config = dict(
    image_size=64,
    crop_scale_min=1,
    horizontal_flip=True,
    kernel_size=3,
    stem='deep',
    avg_pool_shortcut=False,
    widths=[96, 144, 208],
    init='kaiming_normal',
    residual_init='zero_last',
    optimizer='muon',
    adamw_lr_other_params=0.00081,
    steps=5600,
    lr_schedule='cosine',
)
Rows from block 11, named by matrix and row number. Rows with one number belong to one channel. Each number is 500 + 50 x the weight over its row's rms, rounded and kept within 0 to 999. All counts start at 0. Numbers have three digits each.
# convs0: first 3x3 conv (model.blocks.11.convs.0.weight, 144x144x3x3), inputs 0-4, a 3x3 kernel for each
# convs1: second 3x3 conv (model.blocks.11.convs.1.weight, 144x144x3x3, transposed), outputs 0-4, a 3x3 kernel for each
convs0.6:451464503509546500499510522539463497519447507497528497528462523506447450501485504627572522503572471398567491509382510481499531493489537
convs1.6:476541506518503520526545536544592518590530486497439511589534573536567471455513440524562369598480567465460458494540548522523454480497415
convs0.7:435463514528443523468456500494482439504547479486542533538544524512473516542499506448578506456388438459598575457474490444503467539526572
convs1.7:396447419444430499476416500517529485580496511508529528600558532486440480492496507497510599557549572521434554450440511549556494519472546
convs0.8:461494467529453439485488518431492543473500528538509487431550556507540526509462410548479500496478506517529506510440468408408307601606641
convs1.8:477500514475491524473504473525555553483642639572594529509494414436431435502485421501503570504510593481505425513590591475419498542471406
convs0.9:454479478535454491494454595523563492497527550513500501515523525445481511513489591470393492528503429530475488432535530518534568448460521
convs1.9:477478412452374400481540487523410430484486536427496527458471454532517460585469396463511562435546495457622458491488559476485453474490453
convs0.10:558553515433458506550524540517441478435507481432498494513463508510435496484558479463445408461485504639559465429474534526445500533531507
convs1.10:462519464427478442511462385595470530461502441447439464499497498427474530440478443462538645501525503501431401469468485547618462566588452
convs0.11:456443499489516435501431520509512487465455522475474482426531466492476517465506546363449479609670559561495489469495507475445474528539525
convs1.11:496508420440547526515490509501535470419518596486498515531501530565461453517433434521485551456459459504534621441467489523532597593650577
convs0.12:426472491545432416470495432484514504495503481520475474505501559419513505534546471542534424503492477524513476448460404449520522514519613
convs1.12:468441526493462454548529516484541560543559520496554493565536457455535505517554493533497543506477517491561459547511632527499513514566562
convs0.13:443442487453431536511485514425449521426516472431462528463554494502465455498512496478642516452438415603485522444401463429529618548457471
convs1.13:491412444471464504577484507455515556438525488499496506499582466497543474536532556545460450474523597550490536520557536541546516402494519
convs0.14:531399522488546469514385515486535535496523531468484548484486448534526558486512501478531650576459534407345577509492501504436486497534459
convs1.14:479543525486484535599573514521499491602516541424502492490532494512511465414546533549551544431539500502547467445456464437511489585473499
convs0.15:498599467479491508594493488479514507477506426469510515448432495540497450531531535366470560488544626478483506520510473505526504543484387
convs1.15:498614576426473422493496475546553510430476533479450428472519462572575527458489438453513486488483609506575508449424475493514419590490496
convs0.16:578518532460586404519432484483490556479467521470493530508504440440465525456511522503467601472479483420570487535516524520516523509436489
convs1.16:569467514486466549583497541499588523526488569436461404451487469459500540505462569627557503566498566438503476449486425515508525486583507
convs0.17:515395477502511452454481442548462516453512481498487541582507543508505520498478478425481411432368380491366460499489567499417473453542557
convs1.17:502512450436500473532487461512505467440509466508478468454462449476478434474459387467516423511475354540435427480507472502506571553511548
convs0.18:565440488568464450522517505511561489526520505465504522503425514494503504473526458443557557552421472462492532517421423499439494520516502
convs1.18:520466605530414510502550471510538443398470493471543426408488523545471425484462374557578564534567553528526507547458494446408500558514484
convs0.19:527471490486522446420567490487426483542343426557434431508535491546437472538459488509535360436439478394461518452461430528560431485520457
convs1.19:501517447506507523514522526511421477461407493437496472536669508482588466478483397567539465460392380514509468471514542485591459489484488
convs0.20:614397458537455457636412426494464497514494491504528573481411511473521516536527557538525476415548464514511629530480479465487541416460486
convs1.20:611522467536434309520418464566503474511441548401422481513455511468548478535483343575530448494503496532413500503541511534462534494427421
convs0.21:510569487518501496561474581479509471446415480499524501548487539559488481482452466515530469516537542633526598554486506448492489498433509
convs1.21:518477488496481463463552457502634489497498591523512391440499523520512566475513492497508544357522398616501455475466485523466401512551521
convs0.22:547516603382523558560584598468514555469560501482505557504453486547539523545519510464376581497473514411568428520507529519439492507522504
convs1.22:461464526480416369468496441485484381508470534491494517603523506544502416458488518574579550535471520543552531406457515473473479527512490
convs0.23:539500411516555389478495501529489538579509527539525527485495485517483545510535448447547540483375395443577595476515453491473529467453510
convs1.23:482498523526488454438422530541461570492478475524547391515499518456457405517556480595528530447515533497502523419523547501563546520463507
convs0.24:620538649490439511396425477467510510492463497526510472455488472513515512461484526573527480586488570466585460551528397492525456467452487
convs1.24:457451533534462399515429464451472491469532543474451509437412493450456526506412510527543531548488506503574516434565518546507472528509500
convs0.25:405508506418537550558470483536495513532546469404481517532490526546559528467523477520457411508518507410464445534470433725552517557470464
convs1.25:507496520476528484437462438502519546495554511501510439431452417454407455412460412549574533475514609448418461554485483532565589512421518
convs0.26:476485475570548469489479549495506450437516515524546500539389487490501540528514519507451533458504538460458474436483655701413431391511478
convs1.26:522520554531479549475548480478497543501526477490572535461590513518503397469484509507612585436428521482478450483543527442487477606442421
convs0.27:485512385392571458413556535507470520498486512486490474471556508497518572516458433534457494492678396555521422533596505430580497468510465
convs1.27:466534562554563489505493471492520446570528517497471322527560466471486535514468446444651511577547503507430564524494455509557443488471514
convs0.28:564498476479482488474493460495589453503528518526446491469531436552571500535523549477399471542449458514423518551586436437560421474519407
convs1.28:473447434486552479489585524495448398513484495558413459454561417431506478438411432499463485574468446465424525496440423528490554491479596
convs0.29:470502538420473547469546515479499530481485543515510477564512532564540568498509471491387518415451474526426526434519449372446486448483498
convs1.29:446493533485443475415462584460605511439546553534542466479519527489542472498551499396573543518524565563488682495556509584565546493510530
convs0.30:423472501605496525558593515475471515470470495501525543467529503439458509489474493539506515552511533458358388530522494540433492541484497
convs1.30:522490496447465495450443488519537538430520560461440502457565493606524494531614643533461443500526563555489614475443448419536482466555576
convs0.31:527544665621593514340464551539553573469498566508483496534531528468426555484472465441407527498496464529597504482466486515517473448504536
convs1.31:529438483479448414541537459494467439511531524498455502425436481495485469592529482450489568513441510415421474548583656558495572472529531
convs0.32:533476564527523537511536550454518520544484506472474499507530527497475522524474438583588496510487575465426422502465573476459478587493545
convs1.32:501507456511477455454456431496524518484518521547524586504466464576561496524554551458561511471540498478634520400419448561449488545544538
convs0.33:490437444411513538474555515530559490508485527518523506472532497488461450469476491456461502505426439407463593414464426502533504518550475
convs1.33:499562547362467498502517561556483585463461514473444469501567445530457539520540524541432516333544530583521440542530525517487490500535518
convs0.34:463432471435524487434515449468485449489515494486499592501535523494424450451592522537530545466488444523540436467429435451457469471459469
convs1.34:474483365421504415411539476507508539594546431525557460468490509474490476531468390535516502509512564404414473569587482535568487485581575
convs0.35:532526482482508473544496475501448457557531493499499495504460501540491496505482438475456510465541626464533466567591477509533562461470489
convs1.35:514524509502493495504512456594541482558514443586452390467486466522521507488447480587481484523541501481525542490508489492455533430540574
convs0.36:481510468456444523493463525541504512519446514474450464555521509536551511486483520497563475432526492535438534407537572520474402507556541
convs1.36:461497449401453486439486513509518553453475492505519435506499530450579603529530530484491495477398477466445422480470525472458547460486577
convs0.37:485499442464523391631518493501497458486459537456500466574515446522516520534564465460467489517411563495495552500403530499487449568434492
convs1.37:514499472465417501585567591460506547562524622521570492513463440484419425456498454601515528473452439489492526537499506507459466529416404
convs0.38:457500468490495482475536497512524546481578489538593452522463535496528501528517476501478492478502486500422499525473466367505781485476441
convs1.38:556539497476537506545491474530685542476564479605518422544465457498451504515475490418455433386455558475478477491481503589468517439559553
convs0.39:454496477490407530531517530538461506357542556471485493539410453463612507454479492535493508468540543541467494413467573605457451564599412
convs1.39:450427503511455427478542436550499459502465503507515384469503478529504517531427468454547590564463441548458549479497481492483593553484491
convs0.40:506431532457465500519507525472587482494441463522490466464507422492518506532489540552507526452509564557511553427469499526510479435585492
convs1.40:532481561453512593522463520479450548541528450576468514513558440510465515507531390482636580523557535587501497422430514507466518461497465
convs0.41:481443500455521506601584457558589495565504482473460519492542498566549495488478492500451443496377536471520518474434666502454436609531386
convs1.41:459573548517414432535501427405469539401517502442567521576518442449490509482441505488493524459460484498495571442560512504432457514536465
convs0.42:459598571501512691488503498538509574493510561504491563475463599484516559500501496513503498440498497419562415529511404474501509537541473
convs1.42:431455422468396374402381381447566453418597516497618567550530487512485479549469500503578595510543598461581515431414538576451510555562599
convs0.43:543518553656587530368394396479549527535455506547505505460492474439497548487504528466442490432523452517447552518526491521523477464525422
convs1.43:526473380503429405514446443489513584509555562524521559436536510456473424517485516468511495543480377462361360477482505480483464527516517
convs0.44:486440503500509482518583506445469527522495500547558512501525569482483497511563584570571477500555464530530521438501538457466510320575521
convs1.44:532509562448526472493462480531632627575573513580468529416455480420528504485550448520488514546536522475426412450491492542528539514508570
convs0.45:511472469309503456446543492556451576517487558545525606525438525570535562466411520537531529618508485430433400487494502436468397404487488
convs1.45:489505545446506482479527556448517586546631550529439541561472575541433540518446581546486597437510539417437450394479418408462525618509484
convs0.46:486510449526527490443552500478463511441464481428503532533493469435529577441541629490521499571504569557522546551502479514549606531536509
convs1.46:451491549562441502448481550439420522431436404454451479534469524402491466449426463522489535544493547434496507517551512507526469478476526
convs0.47:530540510517639541447503441474500443477507503472557482512523409449532537455481507504401439496412462500495546512526434589693415375531605
convs1.47:515497467477489480531516520533440488539482465528533488521593462452537404465503434527535481452477470476435367524563543498690618457484535
convs0.48:554508500446482503523531577500553501481465557525541476514489447466494499469472496547536402497529567478516406522442488514512482504617562
convs1.48:415479535506491521466508590522465486525475460537506399549475466537507423488549548506574476526557537542541575462513506435456486468469408
convs0.49:429444558540507497478547517503526448519521515525471494480506533473469522513525530496656496568480562479387397500437553418436541509495524
convs1.49:480481540441489526512567592541475611487495466515453433473484445488569548552499517669412533504522533425612470465493450389458513590529405
convs0.50:553460461475454449528579547505478529524516522497509458490570492573519459518506497430408492453530455382536491523509488483488490602548490
convs1.50:575514455560438404517480473519446546461562547500539511494398464503561558528509525461462431436505453421483442507474335495549508413509498
convs0.51:556565504474470546455479470506458543497596518479508453499468536469518501426510432433577583459447399565408532505495418555462444464449471
convs1.51:513547519465424476482456476425464487497506471492490513429379510422454577570573500478521483513630472549484563467466602489470411453545522
convs0.52:550519471470470514565416433506445447507502495446492487469500495537564478475535501484556477514433465497530564535494515488500462466478432
convs1.52:519499417540422298511474439531481563499443496520545522450419532460528477507453483510470393521478444423514266521430452512434482537540488
convs0.53:492488428437441488499440523533476478433479494491460460557486460500480507456513556451449450682581499520367530442558471506484433547546485
convs1.53:498447460496498503491592519498388369530526540502473473558518430501521458481587427568531556493504413611508501555528479548490581527491575
convs0.54:469499521538565555515577422519508534524514508522483532473488535495543476527495534560415626564421529681504450470471438422448550541516459
convs1.54:594452471585555559501518536452576518522514537467496517480529500493532546551463516466499390526542483495492538455524503446514558570521460
convs0.55:403564595470584464530491401445505502470510469463472470536499504492505528498497512451484488503471636437529717524549508479511446513504416
convs1.55:501564539511471473506509550573495529501467533420359506476512560480487476466497564529522574375547552490587479489471445474515547599500520
convs0.56:452451477470389532599512520496495478500484492499548438518463494533517462532553525542480476590561527458524581458493522495510458478547488
convs1.56:513533501509525558519509520430563519448614463561555448469427435517518386534617456500473600576512523680620552475398495451436441590616535
convs0.57:445545469497448543476470431513457468509491505472514476470484540485543524467591463427589513515503535560522539462465508430438488505349538
convs1.57:481492490518531453482486441517627526535579555589585444498475565502455498472469506587556573528514471421449443480553478474513507529519553
convs0.58:630519464573572596535532598441447448422489438544527452431506501481483521557533527462422461487510395495486482515559437509533511390484474
convs1.58:537485458480452437513492490490449414587542431484493457560502560538558523495485500458501390561533473429439511506546567489608468505579525
convs0.59:500483462495639602550513544589507501554497470526529492537484494524516499513508486461533467512428478467446527480509485427530528421446495
convs1.59:489499557460518470529487499471475489529499423501450495560572481510473503527570567438483447463371373440455472449456399425488495460472504
convs0.60:514475522507432487408380431505539550494506479490529496502507525522522534505535546437602436437640438428468499457439503501444460486440498
convs1.60:411495489504544594574526573530489497487468410567476470574526498553532515498537498486435550532564471553438601498544527544548458471490475
convs0.61:502447383519561523600529483552506449570500627459510557473518462476497577484577546538448521384492586516528578575479510516499556555567637
convs1.61:519516511544536482474487363496517530544519518506550578482431516485542477471343418520520505467480479501512507424450483490583506364431486
convs0.62:519509594584366496551560526570506412541430448490461452538485378516505430554500417323631503538490545482508588506524543472477530451464546
convs1.62:543490553499475560480488535506528623510472540519501440467488514528478518511473579573463528512536502574504538442451520449481453547488532
convs0.63:624518430569461455526504555457517559437524480522560508490588589506448455494578483515482495482493418460504493569565440608634476504479446
convs1.63:524561498513453512494482580507517526432506418419497362505536486482477501500486399572504529460603485625575438492378499516498443413512467
convs0.64:529452437553468417466440504535554467452469516501462450575537495515503484496449483418464528436410572452429427406477493408505499506459482
convs1.64:483499429533546508467511490579480488471483547468449560509478422449550468479569549552467532519566485541544520564565539493429532588445480
convs0.65:405488523513439543519440519490439396499442472565478517498477479443476464525490513508493546543622414487547474454521487485545431501480530
convs1.65:438497560411434529511518507422567469517455500480555485507455465457549380490479534549589410514467490393462453517537533580602556565582464
convs0.66:450546511508527449523507390468511411529545531521546567587465459561615503470476555450539546540496475543475542397455477542399496544553394
convs1.66:404448510471472441468523411579558445524510462464428317491603491525495522465424409462514569434521429518520462470424483502498535593535448
convs0.67:571491396517403496443520473526553500516522504509506545508470480492484535439463511493401389480469514641428464530449548486514507509523508
convs1.67:423493505456524479517524444579578498431445413417385385551525562507467506538429458488545538458433444475381375489479442571611461576471467
convs0.68:485504464458521447496524433475522484481518492509505481463472493541504538545502538466430561448654441485545523510491482478409441513506485
convs1.68:457550531488523545597538515418514485512519550498472547543501419509527463436535425550565560621529487508577370576548508500460452519519502
convs0.69:475553456556475466577601470613383483472539507484504527532403513475543521486541498501450568458461552468454425425523525438437515602545545
convs1.69:517484511569505470588533547442534387496548467450429383409455490508489475487482364486622457509538458431456480460516476444542602553483478
convs0.70:522416458474418476402444546556471447583560495528488459527552453442453541528502482455507548527451375515475474517455472549531440291465646
convs1.70:448517484507471440590427446495618581610541536566560576539454501533419469539450477508573586474498556508400455524488503474509557610550510
convs0.71:627507609565533517575571533411518499493507461528546467523452513509444508529515522566487549409503527562633493505536509522560540523476566
convs1.71:601519561543485472510459459498467502603464557536422489412394441496484497493496547493493405473404461432437448515493441527539494480444539
convs0.72:512526556492596566463544508426459455488502523514529511501425503542488504496498529534578645500486555462471490530581490537476473549508431
convs1.72:468504507479407400458504387513483484475514514535572552576532421567440437583494505459509583477499562433481505502421502461433550567567528
convs0.73:565541484596512488492511513460493409515530524499532447481429455500474494497493433584494537565479580494504561443468524511460468514483494
convs1.73:535559477489514425488495436471474516448456604414457592516566519473608571482610510562538394498481446511494500475556601497589471501466463
convs0.74:563536483509467524442467463535467515509565462481554550472426467534508469565571451472485494505488507534512552597596440405642499503410652
convs1.74:510530558511469512449458490568695503475488493453533412501502482454522470461510490497468515434429487427420399445539490544484479436455518
convs0.75:479472548482537626482530499463556562422507528460559552441545537570522433520494527386469522453441432448391595493424527517491552497572523
convs1.75:491531433498536424424519401462441516498540553521543495585457472541465548563463585559576546386532511428633587461352534591456528588439546
convs0.76:372468415518540483511648790505463496519537500479487477546520498527514516545507514504557497467433447565438537516461464499507458447494501
convs1.76:482530416440500388494494486461447503466515474485550620474471514531463480559497513565566531464526587524556538471413434572484510491504499
convs0.77:477501475498476542514487463486526489566503483501507512507489462579536470478503455550536513552451472532463480459475478533610536521497445
convs1.77:483551484493526405523527536469495536489442522463483598498529453509574487519464471540530508520371455514422538357444481455560502522494419
convs0.78:493562606533524487665661610537512478550506507502479542551526550571538512548490507509481317536502391454449489469494517487506511512531523
convs1.78:485502560482483441443493342473557505472509559457466453482534442603529518557540620474435552385398466427438456424439516392434467463502472
convs0.79:538592491469540581505511589532522430510492488551531474519450421476493444480502438532448423519441582424566455454545563474474490510518554
convs1.79:543480506522532437510437400418570511458549478505441525497493447570559590524564571490488435456494502464533437475316420490493438516548486
convs0.80:590480420502554496552491415466487455418527464506479516525515544515530508469498556469466472455607539542522348531550510538557527455470511
convs1.80:586483507559493427565360466521460524498473434486472498436526509482588549483483451447572558600539497582452551510474478422455520398411473
convs0.81:607477557479562499507455512479519497544509510544528534508479458470492554522469491556498459540549479477509462473532554547602472452468409
convs1.81:514483538501485519436510580458408408450459498394387433437538488524499454393410495485500513500444507511467472520513517489571483491564491
convs0.82:495410456561460482516418336489526510476552529477454506523544502450511495577520554474504524500713427425494484500498499434404528524497439
convs1.82:538517533461459577615562550490494555579506397519546482536518526553518560480547503503533540598580485570394541500527517392424408493484461
convs0.83:482413423514539538624651608479527459498516449495485520426471498513463460517457512532583525492497539487500434517493505517494460514536520
convs1.83:483508460443469465441452423535511590519487518434477450389490498466425454458476477627504523476497540515547622430514518484485515437461475
convs0.84:463479509538529516452455563425398414519497643591518501492435432486479570562450454535506477483466471539447514518504537556472497490640493
convs1.84:482494537388536537441565444441525485548546498577486450469454498505583506503456454480447546562429451529527564540580452535579583566521486
convs0.85:550475494575557490496454472470484492463488459492481485470530571457491509473497565506508518524440468472514483553475446659708375432609654
convs1.85:480435488533499509506488478465462552567578529521521571553523499462513448438425486549593514442491560483439426544480456393650554475460446
convs0.86:433485514457500495516492489533457475511443458437470483468520516530483515498479521507508533402428476398474555376532605495495496603511477
convs1.86:411554552462525517453500490535509525440478477435453535534472508415419488478521479493484413542413486421526543484549531428497484528522462
convs0.87:589494545470560514442542533505518504485561473446513479506510465470502487427533467573509577445551492499522459543501651569444573502549451
convs1.87:496513409465435350466494501456512420568498500453530524499451467478504567555442538491475521601522475384528482440427490569506569528543532
convs0.88:492421556457439489453520559558507445518499512581575502546571495549463436578497532433515460506508599536521533438408520433541524494575633
convs1.88:490530480524537537555466460372448538380513589415579541477487498536461396536435460480521431438538484433501504548593532553597478490441443
convs0.89:512486446477549398515550514490506540447449521502516494521472567509483523523479425439400479549589461333438422487509599390432578413454554
convs1.89:525491527489535489467540469564467526513482443519494459563459527471525493514512496600599621520472536545563510523550522559434446579538490
convs0.90:448447495457454550590702542499457445565536512534491490489499480532479498517499481504560601479562462525485436442528492490448517436460508
convs1.90:496519579520428486524529517502582518535502527383574624430390455445478426465512458527566563491436542490499537466420456577552588481402466
convs0.91:486594525510495393535501630572481456516534526444524537521504516485537539503501491558559541441481580476449482492457541455599539493559509
convs1.91:546431492409418457440508518528560521495532435486520560393555479506576450580526526475467453474462440497495412523531460485436433378522566
convs0.92:435480419464455466460492523546503496532480497507506474548493482499490461523492467471539477507548523485530500468433477490452458538490485
convs1.92:433446440472511511446475438434474485502556545496463430507506498507506515560508497508521461540504505474517522539524516497466521474450498
convs0.93:558532552536511526555543622497436468533465465553492496602504491536453466484507494519509426409468482467560502501416469535485522519471466
convs1.93:560345469497480436401387404452591468531498468511534447516579585543529532537464576584507408503439550491582574482549597520584578568549553
convs0.94:484583515604508586517601567528534492449493534576515506570476508428490471538504533522419530554487541549567468424503528597537565422473470
convs1.94:498427507505442555430443442498587526515430514492508418518596514545528482524514571592574538480477544409526453460436470467454452523503514
convs0.95:489501500420437473502564495505528530489485511510519496523537486508483544480475465481555445515438470634565486494484435457539532509455538
convs1.95:478466571523550484426513592505534494478493454488495507464573479473472393574556443607481521501573502616475499440501523516541488509558500
convs0.96:495474465508435421386405421495500498490487545524486534484458501509510521460529519563460479564459526463630484530491569545466525512476460
convs1.96:433546612536559525481560565510595479540522490496579451507565500444539530458409393531616461520474579416639518439537449528445474528504467
convs0.97:513436516560495560616571598517499453505466491503503508523468408540529489491480516495560518520453557450539466492397496393516475433486445
convs1.97:484449536442494436483541513677448506544510407502452517492481474521426465423536571664568542550562545490567586558542526605552615473433437
convs0.98:487433439445497555495496461477502476502529532511530493443467518437509559525477504413492533412456466529550494547568540501506520436495465
convs1.98:488534446523520497497502506583529489517477334467415438488466477548497522482479464410515475510534533488426566543426459539543574550449434
convs0.99:435482475435450550536502496490493520519497504456477558523530499464468522472450567444432393441511515555475440458538569487461488677679492
convs1.99:383569541499521477500571571490534494579558461505619441469522499468508508482515504545536600576485402534480532526507646450403494483499543
convs0.100:485447480443404516459440494467486449520472477466524526432489468507490493492514480450559379455546484492478423519507441489432653503482497
convs1.100:499468548517509521526444491504508534498495486547442447502493483512503522562525585489462449450514474452455545514587533546485524583560544
convs0.101:392565489516544506470506419458497439526502460500450475445605460524528431469456475529382320537538383558519461547512497420484535466532550
convs1.101:456497412522447507517471407490518455495541470464504460479492463516519450450462412474517418521441378501475395479540492488494518471447604
convs0.102:542497413409430461430525467455483466497444484524481500498505483487513485528449438562485470631465446619487427472477444507484434534494437
convs1.102:526463465511512497535487436558445362538482410524510445507519494500490486382414458532600515616510384579468345457526503511541571612550580
convs0.103:540607430524441402538528525439494492482526482463500526475454461518502484482466497608433485453541619532429459463510544473497485457497466
convs1.103:557488523555503506550406556522504457543456491471468512472452483451535460463481513399615379586557511463526451440494512470477551431552533
convs0.104:447469371480429403531514485498483571517464512544461487502508532494458460494479464713533530489413458336494463543528468573452441461502517
convs1.104:573492572441429461489601601520588606494614496435531421519463550512548504418515534602623473434431484477574473491560462534479630571502430
convs0.105:489469488374404536557488507462486511490506506496508498532518520540493510493519505433486516631442485441402382530462537483470435547524520
convs1.105:488405495534466505514555478536532502436463463579546458545613504533542575604560511494462594515444485511513464451552515498567537470495553
convs0.106:495588686447440491463484557453512524514501493501455491451519491471527480458432483479397477622643433417575411448448434505548490471518509
convs1.106:455479486375472490500472510461489430477507428493451459492534523496505449522479526573569483514429616441557522469506529469384518530547488
convs0.107:453490568501524527536545550469491541521512503459497440494511539544452451529500426383582506509593484593529464365505472495547475508523472
convs1.107:501408464498552521507475428529500569553521391447506527536522495508491469453470540611592596599525519548441628495469505494502539551516584
convs0.108:433489458526461480568505441540501529528498591517473536489586502500522457569558519464399475518566563494479475471449455588642461501449470
convs1.108:428447489480494452398449451493494502547541509511524541529510488439398466518440500586574587518475567457360543514559460506546521592532539
convs0.109:508491376559439581467484447457466481439493449459507411552521480521511495549485448470521643570530574433452497461516481527658419528613632
convs1.109:428521441489461517494498448513436487540504553581568536506437517486534463492524468538514469460400363478430359593536499499600529443486464
convs0.110:413436476391477519454447432537479494472553493455478508527468495514509459467509544547429439591471453475534577448530467561499440521496485
convs1.110:509529520391467481495493519533466482513535487541462477440572478494507513401499477579517545538604458575613523446440506431457403469445509
convs0.111:512417467515581405440438419496619513505542498506534493472541483506492493607447514495455467568562591448439438548448506454450502569599500
convs1.111:451495601521512514551501452510554533504511516564552537553569497477559406467501421522582529463529459541477481501580492562465571591539454
convs0.112:570517403512469452492563499553494443503433503546454414534464506479530528498461455485509525461552403511509485531560574428453498533551543
convs1.112:515478509486410532515464537483536521489507468463544508563462441556483448460465414486486408426369389511456422499493370533518482473487443
convs0.113:498635695464515555370433529460511539448518496449503515480465565485473502489493553459464438466358489633525441538511396478521462519505501
convs1.113:449457489357398439408374434517522440442579536437453446439559510505511490500458493540504650607581635520568542515480519456459464469449535
convs0.114:495475455513494503447488570497453481544478459540525503504485599509483514516491440472489550533547536446539465395498533472611836474439455
convs1.114:503464532406439470527495452465503564458537526532512623477472522494479481482452434542487469476487505495509519543574515613525481455545565
convs0.115:507502515455481496489548569442485495532490502515458446532506434509478532504484447496503568557520442474513415515447459664537459683584595
convs1.115:537521521476498526486443469580517589567553611590577499549478445455410502486521509531517555492503504523422402530473429423488519500475478
convs0.116:422476427582443571488437542557490553499534503446536565464501508501487478481489549509553495541493509514510468432539548434424605538395472
convs1.116:509467547489484473449518469568536579484709556497503465538508475475460493486486471576555539565440460494474515456465359479423412484462518
convs0.117:558526462515467531567608483479519496442445502466432524510511557492476516428465485510448514497513469502561495500491492444484486630591590
convs1.117:379534535458456531433477595555457445531517522475429439494447538516439464574559491450520521530471359569485502566474566570496507524478452
convs0.118:502501497507498468475454473520513532555490512486492502499493491519467476447452468406431512438512441495521498488404447527457495520501479
convs1.118:429395377531501476435447459472472462493524498475542571538498556500511570470529647462498522479428526518538594467495556469398467530448464
convs0.119:486476507495555450492374478433484514497499512513505423425491567535468557473559528570528514542509512476513506557741436371540546522493468
convs1.119:540525531450492473478522542561563487542533444625479449449514443523593476508526494572457467515525455460419459454449476524477520505550522
convs0.120:462497530467495592524518465494488476486525458430487495506461460509498493472497477476583490518392500507450636519449480529491569464458520
convs1.120:491470532409496479505487506469442465399489408465522492458532558474525545499561439575559586476526517542435415476556430521522519479511506
convs0.121:468588512490561470496506479458485501551509550571571529524557508500537531562596473542509425458429488553588524603491464599492491469468474
convs1.121:517522585482546523467457484540585531489477486538516365506475500505513416496429506567524538538519536514554457409447497479503497452553497
convs0.122:443569460440610556546528563478505488458481475405508544448497472496468473515532530547501410570486435430475544462556514501415560568441541
convs1.122:524586419500599459516526455531594556445500445427505489555530562465487514527521477585522507488500538438450472600511513568489481417570526
convs0.123:501448581547539602552574515464495524536509533465510498494528511503554528480527570492675480458515430495481580556535449546494471547488507
convs1.123:445590486428373480477419463612408479507467545429470459591508465558473548455433517546421474392483538454476507493401489509548500577517526
convs0.124:540481498390494512529553535564466465504443469459448428538519417464509487416446471500523516494479492488417504548546482473707533524566373
convs1.124:458488499461452526481484551500529572491522477533532527449531450535594519419488477692653505559535550500435549490452411530508489432452597
convs0.125:475509497445521519558538479527499555524478504493449486504512544558531514507511484454557494491533419510404459495495560526507422549509443
convs1.125:513485453517513526483454521521480495496488493440489507502422475497518484526522536512519475574500430610518454523452554468367478505455480
convs0.126:478538499493487492541475477477489587481486452461465522490487542520466483539468508459461510561547489406456532553405451526546511457476573
convs1.126:500548529598544489551541495648500494581489498509526466498496465502496511499528486492502525417463609526497519519461472422487482514424543
convs0.127:466558516513492533513549498487572514465488470446487493464549483517514478530539494548503532442507378435479442530533598549482583472496495
convs1.127:495595507448503438459481526374483489378488532476526517492534409546506489480498471471509504451334420490464515476422462520525489605533464
convs0.128:418305415529503467496437437467482517530465485550584500429463534515505568490498544489485511404508501484511554549533475560424551372574511
convs1.128:459519502514572489433503489480631629557645599641539583477486513476415515461473498486496600497526604563516503498455449534495619429457532
convs0.129:624549561474550505430393427543523512504535549582505505475530499543479508487428543449456422446490457506456541514496510479502477528492518
convs1.129:485435443517400378467434418511554498493450512531496448461406496480457463513527422420553512471487493511446499520577593549471476563399507
convs0.130:574451451520401428448419553497518511509474485552514512529593554565530460523519501571567515459503481438488519427504477399377491451472442
convs1.130:519570487573497542597474626494421360520551365424430413488501578453580566524519547423523426556579463468516495468525487559490449572498457
convs0.131:458476644512537543481504502480539533533492540506516519482518431460494531509523519649544566508529356558536444519473514546529521481507484
convs1.131:541506495518446467532510509491503463472489441463388351493523495418541501448516576447486481474464519454459516461496491418495599535484458
convs0.132:497507519494570521545555477559493441456513464542486448543487465545526501538505525605454541515468458492563465469508488471496471534494509
convs1.132:490513487590473497511486479453669461555558468478561504546526558540544505480532601422593415539539552420508615467524531475493489436497419
convs0.133:474452495450435470464423501524520510486500474493477501497515551487515582440471537570563500561600514549567570497477496438498559417500552
convs1.133:469456538459467522482442453554589571488529496459510476482485524525556536527594548573527485502449468496468465503504488528461473482495513
convs0.134:408446374491544588452524562499489509486513490494493455516506471454459510521499502516490359479538560404391476465465432441547495503463568
convs1.134:460414433503585461501489562538513558559491458551458584552525460484531406470534480576462441541593564520545551543462489556477626471434398
convs0.135:527435560468494545483425545476503550445445490561493554474529531445482462547467497563557534439531471474447589511407444506506489560536537
convs1.135:496528568516472495436496583506551435506494572693646550533473498535572471524530478494506408523536502469613543518531544524533510504419500